A small self-supervised image encoder, trained from scratch: norm layernorm, 6300 steps.
Rows from block 4 of a small self-supervised image encoder, named by matrix and row number. Rows with one number belong to one neuron. Each number is 128 + 24 x the weight over its row's rms, rounded and kept within 0 to 255. All counts start at 0. Numbers have three digits each.
After each neuron's rows are labels from the 100 images, of 14976, where the neuron reaches its largest size: "strongest on" is what is common among them; "patch colour" is the nearest of a few named colours to the mean colour under the peak. Only what is clearly more common there than usual is listed. The data: photos of plants, animals and fungi (iNaturalist). In brackets: how many of the 100, against the usual share in percent.
# gate: MLP gate (model.blocks.4.mlp.gate.weight, 1024x384), inputs 0-95
# fc1: MLP up (model.blocks.4.mlp.fc1.weight, 1024x384), inputs 0-95
# fc2: MLP down (model.blocks.4.mlp.fc2.weight, 384x1024, transposed), outputs 0-95

gate.339:136135123121133142103133124117108131156115090142179132156095144111107137101147106129116148117092164111140126100121128126129151139160171111143128132133117096149142088087076113176104101143144144130128125104115112179155128112146137113103131107159148134126163080152096132131140108130134079117
fc1.339:144117125106158107092116131129127142146126105121149139110115125109115151098170114147106172117089147083119128137173104109104124143147123122159117121119127108148114117089085153194130108146129138116160135119120116165125134127118139119098128086120159134136157092134088145125145142145127086134
fc2.339:118128148123130140066140110122137115094158166145109129122106143128176148149126116115106111137157127129130113150150157112136114125074142104117117109147128122100124122117140071128113110081143126184175125106124144125152107133119133128160125128135131126087098090116145131128133147121173156165
strongest on: phylum Chordata (93 vs 60.8); class Aves (86 vs 55)
patch colour: grey (76 vs 49.9)

gate.371:136171134154066124159105126092151118073142107126116159140164173130085117101131123173123102159138138090101123113142151107137106140156127085153122121130116197112119130138152091130115139147115162129112153141112088149130139141139104118153111161140135134158120143119123115093126116079152078079
fc1.371:109163134148072118150106138096144100091115110115112152127146149133101105088113143133119122161139130099137159145132175128136126122158143079177114095120131163125126151157112123091105144120149189148127184134114123145143140162131101103144119142162148110167111166088126128141104133087126069083
fc2.371:113167136142102165123126140129119129127151120129138100122200190134155102166094145130150089114099099098119139095159119103143132129150123128106097124128123121077121143098127168066141086143109125137105113144129102119154129138156121121133107149148121137109096152118154098062144112113133120172
strongest on: order Passeriformes (52 vs 24.9)
patch colour: brown (49 vs 24.2)

gate.536:096091108104166151116171115147141126148116130120113138121147125099126129160112134144123150172135132117162103138079135179065142109168105128114130131137133134146093109077104107145135101137127085116128148166149157103124135067129110175120117131098147096161091145128117111122115132128147111147
fc1.536:144092104145191156122120185118115125134146186147111113164100143143133102109162158137125166089107140135138129125070078145126170124145086135186096154140150099104115125110122133111129091122116138121115112155105094130144074145137117139145135109165141119096126101138125111151096131110133159150
fc2.536:096119091106154136145133093109101146119091141103125152146094134178133143105129180133189127117142105134106131114163121068112154133110112147137141177134101169146146159160139140160151110168124108143142152132081134114122137121159109093160128154150167100111135132120165166116140131105092178141
strongest on: phylum Tracheophyta (29 vs 7.3); kingdom Plantae (29 vs 7.3)
patch colour: white (50 vs 5.8)

gate.94:119145146101121121113132106148129129093115126124120154107141121111147128107146114159114125172149115140125142138124135114122160146160186161108121125141124135179112132112137131113111141135122144127148125140171152148149123153113121120156133086144109083124171142108140144167140141100193106108
fc1.94:147088160120134150119105155141137143123108128122130144120113089115095138109166074129144130153143123167104131083102145139118141152157139112092111132143163124130147109133181105089088130128121145138144098164105098165108088191144123085107158129122119111175102178134133115133123110112099083129
fc2.94:121140161121117125167116118147158152142114117113173104125100049100122139159150089138054122118094119101100098141095135145114114112153154165131157101114155099159110144131151154119124159115137128116106133163130141142140131152118125139139146134116118099135148167103101106185102133144092122145
strongest on: phylum Arthropoda (60 vs 30.9); order Lepidoptera (53 vs 13.7)
patch colour: brown (53 vs 24.2)

gate.719:157084132153137140108167132102116135130120170125080121123137097138094091082177098162144108096130109128141134146137139116099140149120147117106137145153128108141126114089114092140139190177121145109149124114108122140102062088136083127129137140126131111166162085128136146133137119088152109138
fc1.719:135109130117173114133092166071141157092131127115151118101116119085123104107130124145131127116102107104091145165147135104140139106141123103110101121133138152107110155126111118128141119144154147108123114140139146130113111097143102100107131140139133152077162132149173083119093132115111129115
fc2.719:152146135142108078139132150147114101110121053106083153105137088152131187184131130125171125138158153135089165140123151156136123176122122172178142136131122114115086170120091132115117116111143100077139093145154176096116126119152082155131131132113105149132141132144149113179139130095156143170
strongest on: order Charadriiformes (27 vs 7.6)
patch colour: grey (82 vs 49.9)

gate.79:135119142102157149116131137131121126146124150187148091107130084129111134157139152116104137109084108099124175096148176154142163111116132143125134104134147143138131134143111151134106114155168129139086137161118113107131131074116121150129153115097146103112126156145095099122077101086113114157
fc1.79:119112123118102162109128136127157111130142158163146115099112101139095135145124101140126142112119114105147158127164161179151135104160149162127165128126121179106135156139096121172120133155118117150123137124124111119111120146097119195147107110116153154111163136130090124128113117113124125109
fc2.79:162135157147105144132140127163140179125141127108151111126126156116177118148136210157143164143146113139136115144102144147113153136133105118117127159129116148120139139123156119073097115107136158153074128152171144112063157121094133133141143107183141081164147122202110094115121148138137124109
strongest on: order Passeriformes (52 vs 24.9)
patch colour: white (32 vs 5.8); pink (27 vs 10.2)

gate.18:165165120148151105064109103128100106157159150148124138098126116132121134120118152129121059124147136118151106159111149123117086121143128130128129128093151123112185104131115124192181133111157130110152137132093106145117093141134129114117132116126113131092122157115097141116166134136139137152
fc1.18:134091141130144110185139154132148154120104152116088097155112138103137116132150140125133158123122110099124138127129111138124118150141144124150123143143123121189133128148176107056094098144100123169132155130161168131190155173095091149150124124123178122156110104139098100142113135099125098127
fc2.18:148135109150104099094130067128103089133129177097120152134161165081148149128088174108096118093074171100129146113119120128175129100121155126143136100152085129126141134108102140114106131110141138090082141129110116106106099142146130148092075138135117156133101101103129146145138140144120180142
strongest on: phylum Chordata (92 vs 60.8); class Aves (85 vs 55)
patch colour: grey (75 vs 49.9)

gate.273:113121103087149122134117120125142105127117173117128149094088076152100105111143140156121155131147095100152158136111142117096151091111107143134150115121111126105066158144132140103145114096127111166108123175091107153118146161088152134122128137103092158118141120153148136136149146170118133154
fc1.273:137154116138157132112083134146126142129103182153106143125151105123155163120118157136153144107143146120166139135114131123072149109147131095100127099133130137083103120164108103088147168117110113177124137152136105158131096122107161105126088114150097113140143125117139126137123083140133144128
fc2.273:090112120137135128127153111123112125151109103126127111110127128137151121092113109130153102125130121136124158123105137166110124118158125134142111124119094097162131128123092136172159150199140154081111135091127136100131133140144123116126114125134121151092112123168177117115169117124143103143
strongest on: class Insecta (63 vs 29.2); order Lepidoptera (43 vs 13.7)
patch colour: pink (30 vs 10.2)

gate.650:074110139066174149080146164125124103158107117086100119120137106140142127112108098112095104093141114167133122135111111146131128156131095171083105126151117142116104142150082121109097096123076089166118133159134118139137154104105141157109172126151167159090134131152139119111127168138107121158
fc1.650:132114141167113109168110123119105083131103122127126126127095085146111160106151093099122105144138139047117110136080162144128119134127170107105162123101165127119132119129151093129126121143152155107092173133134114152124106092170138139132154127091135119075120121090102094150112157143115163091
fc2.650:107140077127100121116170088131156109115106125097121141124114151081088126160165113122130114154130067167123090132129122162116162143144214093100157135097163108145115105084135176117091142088128097118116139135139108109158111107120168120119163142129117130088102142145137142162130158133138113177
strongest on: order Lepidoptera (33 vs 13.7)
patch colour: white (27 vs 5.8)

gate.19:159124134070124111166111125153135137150121135150107116168095150113179141125159165154100109140130136135147175226138124122086102117098153144141121131125112125113110072155137150058183132141149129134081069096126094091109124109177110141100142158143128116111109124103156118124120127150196132114
fc1.19:098112126084157135164130121118131115115119144126132122146142129184135168114152123151123114156101077162125155161110104100172113141092118125110156118135115144158096046120149116093121160122120148156121098111148101104144167122180128121131163119132121110085114146139136144109160117121130097129
fc2.19:136132165080118117152138172119103134106138089133121116129109148154140138102144149103075116166143127104135151106114136088073097138128116134124143114111087093137119108151138109136089156150112130125117046057139113114157165165156112112084097127144073119162148124154093105176154122114127125097
strongest on: order Pelecaniformes (31 vs 3.2); family: Ardeidae (27 vs 2.5); order: Charadriiformes (26 vs 7.6)
patch colour: grey (75 vs 49.9)

gate.102:138146139147138095071128130177129159149104122125165158123158124150126149096154097096158139133069110090060078162136161119123125119116139115101132106126135126105102112123135135155131117105092141111118131115108096155112122141117129103154139145092142108099175163057156083157123136147103139155
fc1.102:155129131124128156186150114103091159099144126087142131129125138152127175122151116137106069130224142168120168142105121105140144126149068134154143150125090152123149141135158148114150136126106123109131083100103136118154166168135111131123140107173167131117072139146127126114135142129119148125
fc2.102:119129177176115150101132149141140107137122172140103126104124106114124152088145168094147154086140107156116153149106090152145158086154114146138141125136170149133117088149109100079156105146139160142109114144140093165099146111140142148166141106136142147091138142135143134097127122156147152128
strongest on: phylum Chordata (97 vs 60.8); class Aves (95 vs 55); order Passeriformes (54 vs 24.9)
patch colour: brown (54 vs 24.2)

gate.624:131113107098108132114112152139098129132162149112156133089115118135104139142100128145146099126119145122157136159138092135106093142124138063163104157115083133167145122126149106086112110142182095147156109141167161142094168146114147120089135162144142104124134118156131136161116150174143149120
fc1.624:123117107089144148136111108124117111179124149171153109108163123138109101144137127124121115124139151143141127139172104097132163143155097097146123151112110138115160121094138148095140095152133120108141146134155104147145101143101141136125171133150172079136100163134159122152121138171178121092
fc2.624:123135119124132151109100136106141139148127111096096126090125126148140147142108108150133107181135145142131152107115091123176142167154101140115125103130086151155148175143146133136166111119143114105124124120118070132182121155075089143141150146095161129131111152111130112148126093165147100130
strongest on: class Insecta (59 vs 29.2)
patch colour: brown (53 vs 24.2)

gate.701:130108114152156176133088137106119081127153149143098063136159109106117059110116153080146155116138108116088125095160122185152132109125133109131154117092146118097095117146131167134101103125117104130136094131169100128141105145089128173087127142145132116070155124119113128124132143137137127100
fc1.701:117116102143095160114116149149135127166118126180142063146110109115103067137097129132118132105159125125103110099132105123138144150178180127124179169134125126098135136120156104112125125122138170159121121151139083111119128111125159091172148126152129128136127129138125119114130141163112158117
fc2.701:120167124073114117137142121135105098081139135132131187152095166130125157145142139152139122129112126097182162112133098168139124117133149102139107156131109125128133120169115123117162132127131128099148120166132147112134119127128130113133153121136125143131131120168128128092120105114103120144
strongest on: class Mammalia (26 vs 3.5)
patch colour: black (75 vs 3.5)

gate.596:105116153120111089110150129168152130107076136104115123123117139111092157137102109174118157111067156148140139144128120131137137165098165131108144075100119151098133093132124155194086098186109139145138159115124152116117133110108156108125137143132131119068112111141118163116085111143130138115
fc1.596:112071095145129150173145125125125155136107129070097131102142112105150087134154136159120141132120050150110130130118132113147108105159125114094134160159066095158117104140145092132157108140174138105141127132147135116107148108137179167151135103123147123140132134141152122116131101135155074091
fc2.596:106127122127114158083082111151132144127121203155121130096110116090138141089135139106141123166152069122088149133130150097125123097168129141127165083088131136104151140135163130114134106139113181142130108082121115162155151109111146139116090134117145155170155150145115163091123100191156138112
strongest on: class Aves (93 vs 55); order Passeriformes (55 vs 24.9)
patch colour: white (29 vs 5.8)

gate.691:119154115107142154129070100164138133121168106157122148135114159113146161120169123116148133152099142161138149085114104127110120159130143137101123139100094150122153115133107124112148112151136067092104113106159141144140103084157104165088143128133113108133098161168173130074171097151138132121
fc1.691:123151101134124077149160158157105165141135134124141120147173135135127131052152118122147139119142111126113119139165133139130161127116166134122167118161083158118121098164129145139179096116119153144110119158111113153113143144121144113132144143113144076118102112167081153177110156122125137114
fc2.691:122173143162077156080152123147207130082113136116096103113160123119117145125127084108150150137140094130133108118083140128121144119145148083134108118139123152117177109123169100141173116137106146120109083168156099093133140118148134105158097124158113114136112117158126115112146137111072115099
strongest on: order Lepidoptera (37 vs 13.7)
patch colour: brown (51 vs 24.2)

gate.620:136120115153128099124155128142131087114120141134117181132128151131105111097116142117166122148171122118119098129157162145107125120159130140081087127147123122142089156116119150126154093133140105119113123131102118138118123126152158130053097122092097120154143173123189156154075164118180087133
fc1.620:103118118118102146151103077136148149154115139082139124098125137140153126136107108091062082139143108116141135144156104113132091118129152139093110155124127107113053147119103120100095128112152113151149148133130117151155136107112181125116165111135105131115160117132157132145073091153142122153
fc2.620:120133135134119086139131126124160080149146133127125156103099140136112117091108167123137124143143134114167150113123139158131145157128154138115111118126129118122102122147127160129151109113151152175138128103107161093121091135119150110119137158111118143096125150119128131121123120077118102143
strongest on: phylum Arthropoda (72 vs 30.9); class Insecta (70 vs 29.2); order Lepidoptera (38 vs 13.7)
patch colour: pink (33 vs 10.2)

gate.731:154136140116137154123076149161127092136141127123106056098171153103157088123089106207125095129102091122139113144115168114112139164098136125150143134131132137101134164118145091164085129141137184144121166149145109140166106154157103169190123112104093117117123144174109145118146141115094137115
fc1.731:080123119153120178113149117152129126184147135130138111062166145138125104103081099136098096100115091124107117126118145124132133138069139120126143128141158143097132155123146116099101145135135087120134147124108127100099137143129144115139115141121082128124134106151141148154069141130124146110
fc2.731:111153125147108094162160120123137087097123130156161124126110134125130087091118145138120098132148150135185105130131159140142124178133153137099151155125157149147117155138123123129104126105128122121095113137068105096136114146146095105149099144152161126115090139103153109124092173153132096097
strongest on: order Charadriiformes (38 vs 7.6); family: Laridae (28 vs 2.6); family: Ardeidae (26 vs 2.5)
patch colour: pink (44 vs 10.2); white (25 vs 5.8)

gate.162:123102120140159125132117133121154145083138132108137105112162096120122089099114142125156131156133125130086144141117122144100105128147056124123155138142122142096116135127151153127158134091148130142113201129106147129153138113112125137137120217108146108150137048126155143143125156121081132099
fc1.162:169120158125122124109086135104161110141110118128105142064170119131130113145167131124112130124118104133132126113130098151086132112141096132154142160159145123144127136115122140132145130158124152120135138170121078128145110094063075136152148177102157121174115064143123141113131153077115154123
fc2.162:146097097120142122131170119133103105096105062159134113124143126141127167117130112156145109124137120134138198119144173143161099140142135149135130116138115118128113152125184153111120106154137121122141118107116129113163131124119148143077106091143115171153152104158154163137121134166121139177
strongest on: order Charadriiformes (34 vs 7.6)
patch colour: pink (44 vs 10.2)

gate.306:096134084134135082157104107144097117100107140157116113139110117118157177134093172171155122142102121146110185152092128133146110161116147111160151114143129152116134118133160103157149136142161097116157124091124144144152115117117151104114110132146148158173127097176140134100130119172110127140
fc1.306:139172135147111139119125133152167106116111105093135132156116142118095094114154094085077132087117167121112044114117108143091113104136127136128163151125103152138119175114141140081075136144078156157112164110163119121122125140140107119148153142102080113106122173101114133155142115111176123145
fc2.306:130140126129130095155140111129121135103145121143125135118198128138048143101123149122140136111156145151119143088118103072141118204127110103163152086104155162113110145084132092098159126142123191139140159139124102077121093090141108152149113158152134110141174115112175137115124082091112105133
strongest on: phylum Tracheophyta (36 vs 7.3); kingdom Plantae (36 vs 7.3)
patch colour: white (26 vs 5.8)

gate.158:124099117115136138098109110132127117120103161113166152182122118167092153113109111096082081140123153126107143127120086092154094119167147083116097084130123107142118127113117124105104153141166148148114119156114124141132151106163092070130147140130149133108162118145119099152115170110112135112
fc1.158:108123151139138135105125138142144115160095141154155138111146088130118164095137112131107098125113166125155124137104142086110114094129144076176127141130154156117142082131128113112161202134160129150114081113136142115097129093121108116141137139103142090110125056128154143148156159108118097156
fc2.158:145125091101151135115139132172129150119127145146159109132062149109115157112154126093132153094088184154119129145153154136121122151133131141110125130158143129141128103127083132150162154115129107131107150122174096163111141145161148161110116153152169105139124142108117116094134116135112147114
strongest on: order Anseriformes (29 vs 5.5); family: Anatidae (29 vs 5.5)
patch colour: brown (59 vs 24.2)

gate.372:138127153129122095114069138178095112097085091146140134155124116166087148115113136096156105166126119143126110105150194115139154113130146121124064142148104092134151123097131159119115132124118141155125119182121133150108137121093136113165102103128105149142162124171145127179081130133106135104
fc1.372:104122118154135132080039154134090117160100137144143107117116145143135137140164115125101154101148126133156106119157121133126099106167125120113156119121115123147099142141121147095097087128160141140164165187111112144144056138115138092138115154153120178113148140120091114130132134131138145111
fc2.372:114137134143178146136163134093124122126130115162175137124124119149089113141147118156093096130126094104100068143172124119157188118130073113110125108133105165157125147164114120110109173102120122107089126158086193113137131152132171134142126153148126110147130114176121103105122142127087125101
strongest on: phylum Chordata (93 vs 60.8); class Aves (91 vs 55); order Passeriformes (51 vs 24.9)
patch colour: brown (50 vs 24.2)

gate.296:131124152156100125121152154207114155141135097136118138079097129147153143126108157083113131124143155141124124132120134130103132090128132105117151130108155150120118108112094114142129126133136144157108140123171115092144127139126117138147140147131117114121085124088132132126138097120147091110
fc1.296:158107074143111103140161164125137133095105107112125144142095148146162139157125171092107083120170172128155108147129076111093097112145101137125136159076094147102113123157125148108144152104142139137105155145110112077147143143108164189101086096147155159151131142126134171095110141125144153092
fc2.296:123135136116093126130118126114132146132117141106161159148135089171126145076108146115185101127108172131100191129171127131096113170177130109122089089136145135159133107139099106098126168112094118094112140132116131114107124129154155151170156137139138166077091138153162122143116132122144111109
strongest on: phylum Tracheophyta (25 vs 7.3); kingdom Plantae (25 vs 7.3)
patch colour: brown (61 vs 24.2)

gate.312:108128137140110139125143116130154137084161167137101142128127123151125121129097087119110176202141108135101117145129124178131099132171134093150127103118127125108089106119110116169159097125111090124101142128148107121122121121111104157151147152156140158137156140148162119102142071143136113135
fc1.312:163103141122116112124154109140136141063093133099108151099120127085133100119128144104140142134105114165137096152117143139082133105148113120144101165145100111124130101162116095152116122104134108132108121067136130154144099149127174119114100133111124112160122136148135123112124129121150139120
fc2.312:116169149143107064108166109134088117127111106192126173128079110122075131102126137145114110131148154124121133065127132106112136137139140114133123124138113126101106096111141140104128118129094121088129124110075145149145080147139128132156150165131135142097132089120120142152134153100107132150
strongest on: order Lepidoptera (31 vs 13.7)
patch colour: pink (28 vs 10.2)

gate.529:172129116060113116140149135123121120159131074152158071184069096136149091121151151124129118107147130127102145118070143138160124155146138144151149156162143152179128132137107160157140112147097112099140125120136129168122092097118147149150137155119121089103129101145116113113138158127093131131
fc1.529:124120145114137172078093091132148141090161128143152154138080136098123154146138134151099143147081104100143106117121135120160128129119096142092098152165129065145105110101146176136107125090142107148151131139122117156129038130108074107097134146122155141130148166107106106132147143149126126097
fc2.529:113100129176136117165128166131118101122129133095128153141105048138149145179091149161107118118134156097106155137128131118140127111123094129112121092132161110104143092144107113135109097144128137108085146091121110100146173123113142109101141140148115158116137116113143101116139117147135146106
strongest on: phylum Arthropoda (85 vs 30.9); class Insecta (82 vs 29.2); order Lepidoptera (36 vs 13.7)
patch colour: brown (54 vs 24.2); black (28 vs 3.5)

gate.625:077103090146136155122126098126159101113159136123131142127150135156104139124169165110138119138124130141115130133124132163134136163113157102107146156121133110143148130135151136143090121127099144118115123136085116127169123124091111149135126127129149112111134112125112151134157159153180120156
fc1.625:102141119122119103121118120126073147143105107119119110150131124131121164128144167141150080129104132092101155059118138158103123089120122105111149165081141129185170142110104157130159112112097154112125090149147113162116141125145131166158137129146117102114134146101179108186133126141124116144
fc2.625:128117145123131084091116109145111117104134149144179116138105156122097148149096129109121133170140104135147177115112110159132197129135129098129197127128115103119141148157057118128153113150145097148118157085105109093066100187163099134121086141161129102126133091109157132154137129146092172124
strongest on: class Insecta (77 vs 29.2); phylum Arthropoda (77 vs 30.9); order Lepidoptera (49 vs 13.7)
patch colour: black (60 vs 3.5)

gate.472:126109134130118131153126094141155127103093110100104151144144116144135092165148149138123117179091108139116143161141190124102098133123104114090171133175136148138113140117122125108129101116079109111111125170116129147119148134127106163107169128138132116132162095122164125148099162158203130144
fc1.472:118108108119173146107117126142116134143160136112155119118156138118122151152110156109141095118127128140151132143096128171080088130149118154096165120169123148105134133090134143048152116124130160153114193127146172155137117139144104122133157118142119104135134130146174113142105123119169143163
fc2.472:111144159155165152092118096112133127154121117142087137160112152112121153136153130151139122110121139128121170127095129129134126119159119125103148169167141121142155135116141068110139124104127158089154133132088114117142112126151118103112152120128097163088110134099059083064166075113100118146
strongest on: class Insecta (69 vs 29.2); order Lepidoptera (54 vs 13.7); text has "moth" (25 vs 2.2)
patch colour: white (34 vs 5.8)

gate.652:148172161130139100137143135142091141118175111135119053100137132113148143153094125095157136105131132093117150085168107112148089137143110122139170117133131135122153122107121146102125148119108122116118139143176136119134117126189139177110097157111131119146100096113092096169112138115149129115
fc1.652:136177146107130106127146107107103149084152118121061073140141101140143139118124114058158099103124111085152154091166108124152139105143116159144153101148117135149139106111075138115137100116125126141114140121161121132135099112176148157127098167088149088126098129138101099135123131105157147101
fc2.652:131117129106099167111085105163146181138148115169118165102117156143116156116115070101154138102085127120144109133186135133125104143125095111084145132129153131087130128088157138199123128078109116104128102092100106135116130134101129147115110121144093125101143090144085132103166096141156113099
strongest on: phylum Arthropoda (80 vs 30.9); class Insecta (73 vs 29.2)
patch colour: brown (53 vs 24.2)

gate.445:149132097109146122118148130142180091119135176160129032120084131135123126142105100084177111141162134110157109105126136131168108154091156168093116124140110094098145154119157152135157154173114142126136124123120082159174075166105118130129107109131106136145176107095050114173162120149135130082
fc1.445:117165165132129136116110145107146154130115124097113196137118126106157131133128148139111158172147145141075178142113127127076124095187118093156125132140145164189139148140136138159087154092119128172107143145149155096088141093110176094125140135094129116108128137187163139095124126139141169194
fc2.445:134134131105128099144123137117157126103113103135108121123112163126148089054139089147128129153109115103145111130168160108135145145139149129141168105135127126174122120082098138126127083115108102099098174159165142131111153145177141168119150142180103119097130094118098110082121152097119102160
strongest on: class: Aves (93 vs 55); order Anseriformes (39 vs 5.5); family: Anatidae (39 vs 5.5)
patch colour: grey (75 vs 49.9)

gate.564:152135115128107134125123093124121145138163103173141126106134121125111119109118138145102158116162193130137159103093123134138133153115152125131179158176156152130154087102160103156134156119112136165157119118160080155131092118198098150198139137109166136138102151122159120089144128104085104074
fc1.564:112121136141124143141134098128123083100142107130142120117117142112110106154129112175120142101080169144140110096160115135116126147138116156152172177167153119097112093115162127153105119115105091155142070137130107143161079136194128127155139126123137122153133118098129132124131144150104080122
fc2.564:171127164142157112136103152117114163141154150142130139123100089119114144119110098138133147110133134142136082170155088123125155146119179096077133139125160094127111133104132127106113174132134126114186094116143112126124147129125123134124141097133111145128133088151112081098122087137118110140
strongest on: class: Aves (88 vs 55); order Anseriformes (34 vs 5.5); family: Anatidae (34 vs 5.5)
patch colour: grey (79 vs 49.9)

gate.200:117157095158142112105071111169126139126133138145098138091144105118083117142092109161135096143205122127137116150142115129065146136112127182124144140133177120134139121132145132121116128115110131097069132121108093114101142091152140095140158140140139125137126178164107180157115122129136119095
fc1.200:142110104152135144139134154103169155153116171136158094143139085148136160132145124137091103103139149191149119129118116118137123129128134144123136109114133102145149140117128128131107121120128097111075135133136137139137125121152097105149141136142092139146161136146142139129132077123125163112
fc2.200:112136113122134138108153182092139147044142089136133105126129162147110105103086107156116050112121174176139141161133158121129134160128131126161124096081141158131114163182104143155141158123136119163161131119122130107100149124117116090093117152101159135130103110113128126169146133089118132108
strongest on: phylum Arthropoda (89 vs 30.9); class Insecta (71 vs 29.2); order Coleoptera (33 vs 3.2)
patch colour: pink (30 vs 10.2); white (29 vs 5.8)

gate.569:097133115161127104125108127113151140092143120096140111144116139136122135152116106112104127150140110120132192087120093070116108126112159120140076107168096203112105178175095127106125118096143140143130124117145144125129115104122111129135154071130103080102135152089170099141135145143127127126
fc1.569:125089128122135110123112134139143145084148121147116155124138094150101116147162121160109127159101153069143117092107094141093134123137126160127143100114149090126124109128133099127106132100141081158145172176161119150152119134138142133156117146102179124094116122119103096127102116119145133114
fc2.569:150121174152144124148161155178117166131145130144101142112101176134125118162134106141083114112163128117149145167109155103122124102104108101157091158151075146111125113221104141124098107118168133138142093157125107144135112109123116093163107106071128192159150097130150141102132069154096099099
strongest on: class Aves (90 vs 55)
patch colour: black (38 vs 3.5)

gate.335:159122131112136124146143112155122128115101163177157113120079137156136111116146143139136107128112117132139145124141173096068108123177130163102152097142140120146097142114098127149082168139142165139108116166153126142143139106121154141157124115112110155118079150110135166138154164138094151110
fc1.335:130131114127120130154150135075112160145122098141117124109171125122136149121110099131130136078098112114138118138150112117142123167146142121165149154098122139152143092154144120132087159140087123138157102091118122154186096138157127126133176138072166124123129099184107110070163128114167097156
fc2.335:111138135152158116139142194097132157071135153111121123154115124088137100101153126138119135088123122147167095144128173136127146148112116146140105090107117109171181137136139118101129089134118118119198167162147155152140140137128069099154121135129149136106124140099134107128142122138131182112
strongest on: phylum Arthropoda (61 vs 30.9); class Insecta (59 vs 29.2)
patch colour: brown (55 vs 24.2)

gate.676:142113116132104103108147136120102129122091062119119133121117094149190136132176127142099143177152102152111110140136133125104153167140098104107160121149140122168109129091100146130116132106122142121155126134132116094128149141129118138117129173108123142143197139154112129131124133097184127119
fc1.676:110150138106142119096142135128137130095116111114150140149138096121157148149176152185099153149154115126098081155117144124141115165114106117086151125142154162156115133095127142132095119105109162180139103103094118128143156153105123127164113138115127125147102137154110109126112102098176102120
fc2.676:075119143133126168106108113120153132137132160101134098151131071128130155143122125137123160157148122096116152138135115108124094157164145140114119128112124130118151127166124145169148143127039147103121133094075162165139134136163133138142151120157121142102123154105124133125095155134111135145
strongest on: order Lepidoptera (31 vs 13.7)
patch colour: brown (50 vs 24.2)

gate.683:136165128124141103106098127134147153145121125104150128160138111096136129156140141146111120126111145141141073109169098137129127137158086130108119137153156137137167066153140104136145100125127120118158143108100103079152129176101121128117153150110132125139081134115103140101117157167085114131
fc1.683:128099126126113154158146128132096118126122070115161157159085134186135140110119105118134137129103129131142136119118135116125129103109117116122080119115146123128108170132128091152077125103118135159093110107118121171098142145103144069136139106118138138142163101127147098138196112098140084138
fc2.683:114151133097142114091107132124143136097141072119134117092116141127089148129167159124203104111117102150125130117137128137150112133144155129131133081114135121110110147065115104127144113109142160101123100120097094085122115113146070095092137174119124167086095104143128112150129146161122130114
strongest on: order Lepidoptera (36 vs 13.7)
patch colour: brown (52 vs 24.2)

gate.658:120160149125119092126118112115075100110149126104121098115183135144130129132114137136114120119118151153088130114127180120110146131126158107151148129123128122122164106116095082142149158131133129119163131155137126178139126117127139146083155090132114213133135100127119116164163133115138119121
fc1.658:112167127116165100145142113139074106106163112120093158092166105125128166106144152157110107127104160140134131117121166109109127126167162123156172152121154115132159133119112077159159151129128137111142147152135127181135129081117131137113112091139106176111161126094130113167166113115144119143
fc2.658:125162153120123157099090126142118145154120112146137126119158133131136121136151120125136135136137135110136159134085168143137154153128129193080154145140125148129113102087122100109106152099155111089188155108142106067097103055104138073127141100155131105144121099125139147137177114115151095139
strongest on: order Charadriiformes (38 vs 7.6)
patch colour: grey (82 vs 49.9)

gate.681:146134131113127109102163165112169057101144109114145098106099119116171147163088131122096122143112082129125133109146142114122144126127105135117140129142158141080134098120111154094116098134152132147139121152110086130104134154158107124129146080133150139126130123113131093136124135081164118117
fc1.681:140118120100125132176130126123128135155137125117129161108139113123116093136184122147132107128115182091122157087163173095138125109082100164120132137150112106110130151154148138149125105102144121163149140141078132120078170110088087134157148182104094124063159094123146085140170134139130143111
fc2.681:089117129132087164116112091157104122101158111118099154099158141141111125093129174159187146115153108092092147091110054125097156116099110124147128155147102095135148138111161119096130139109125098126144120109113120110114129151139142131131115160190080116157124114112149122162149130070126128084
strongest on: order Lepidoptera (35 vs 13.7)
patch colour: brown (62 vs 24.2)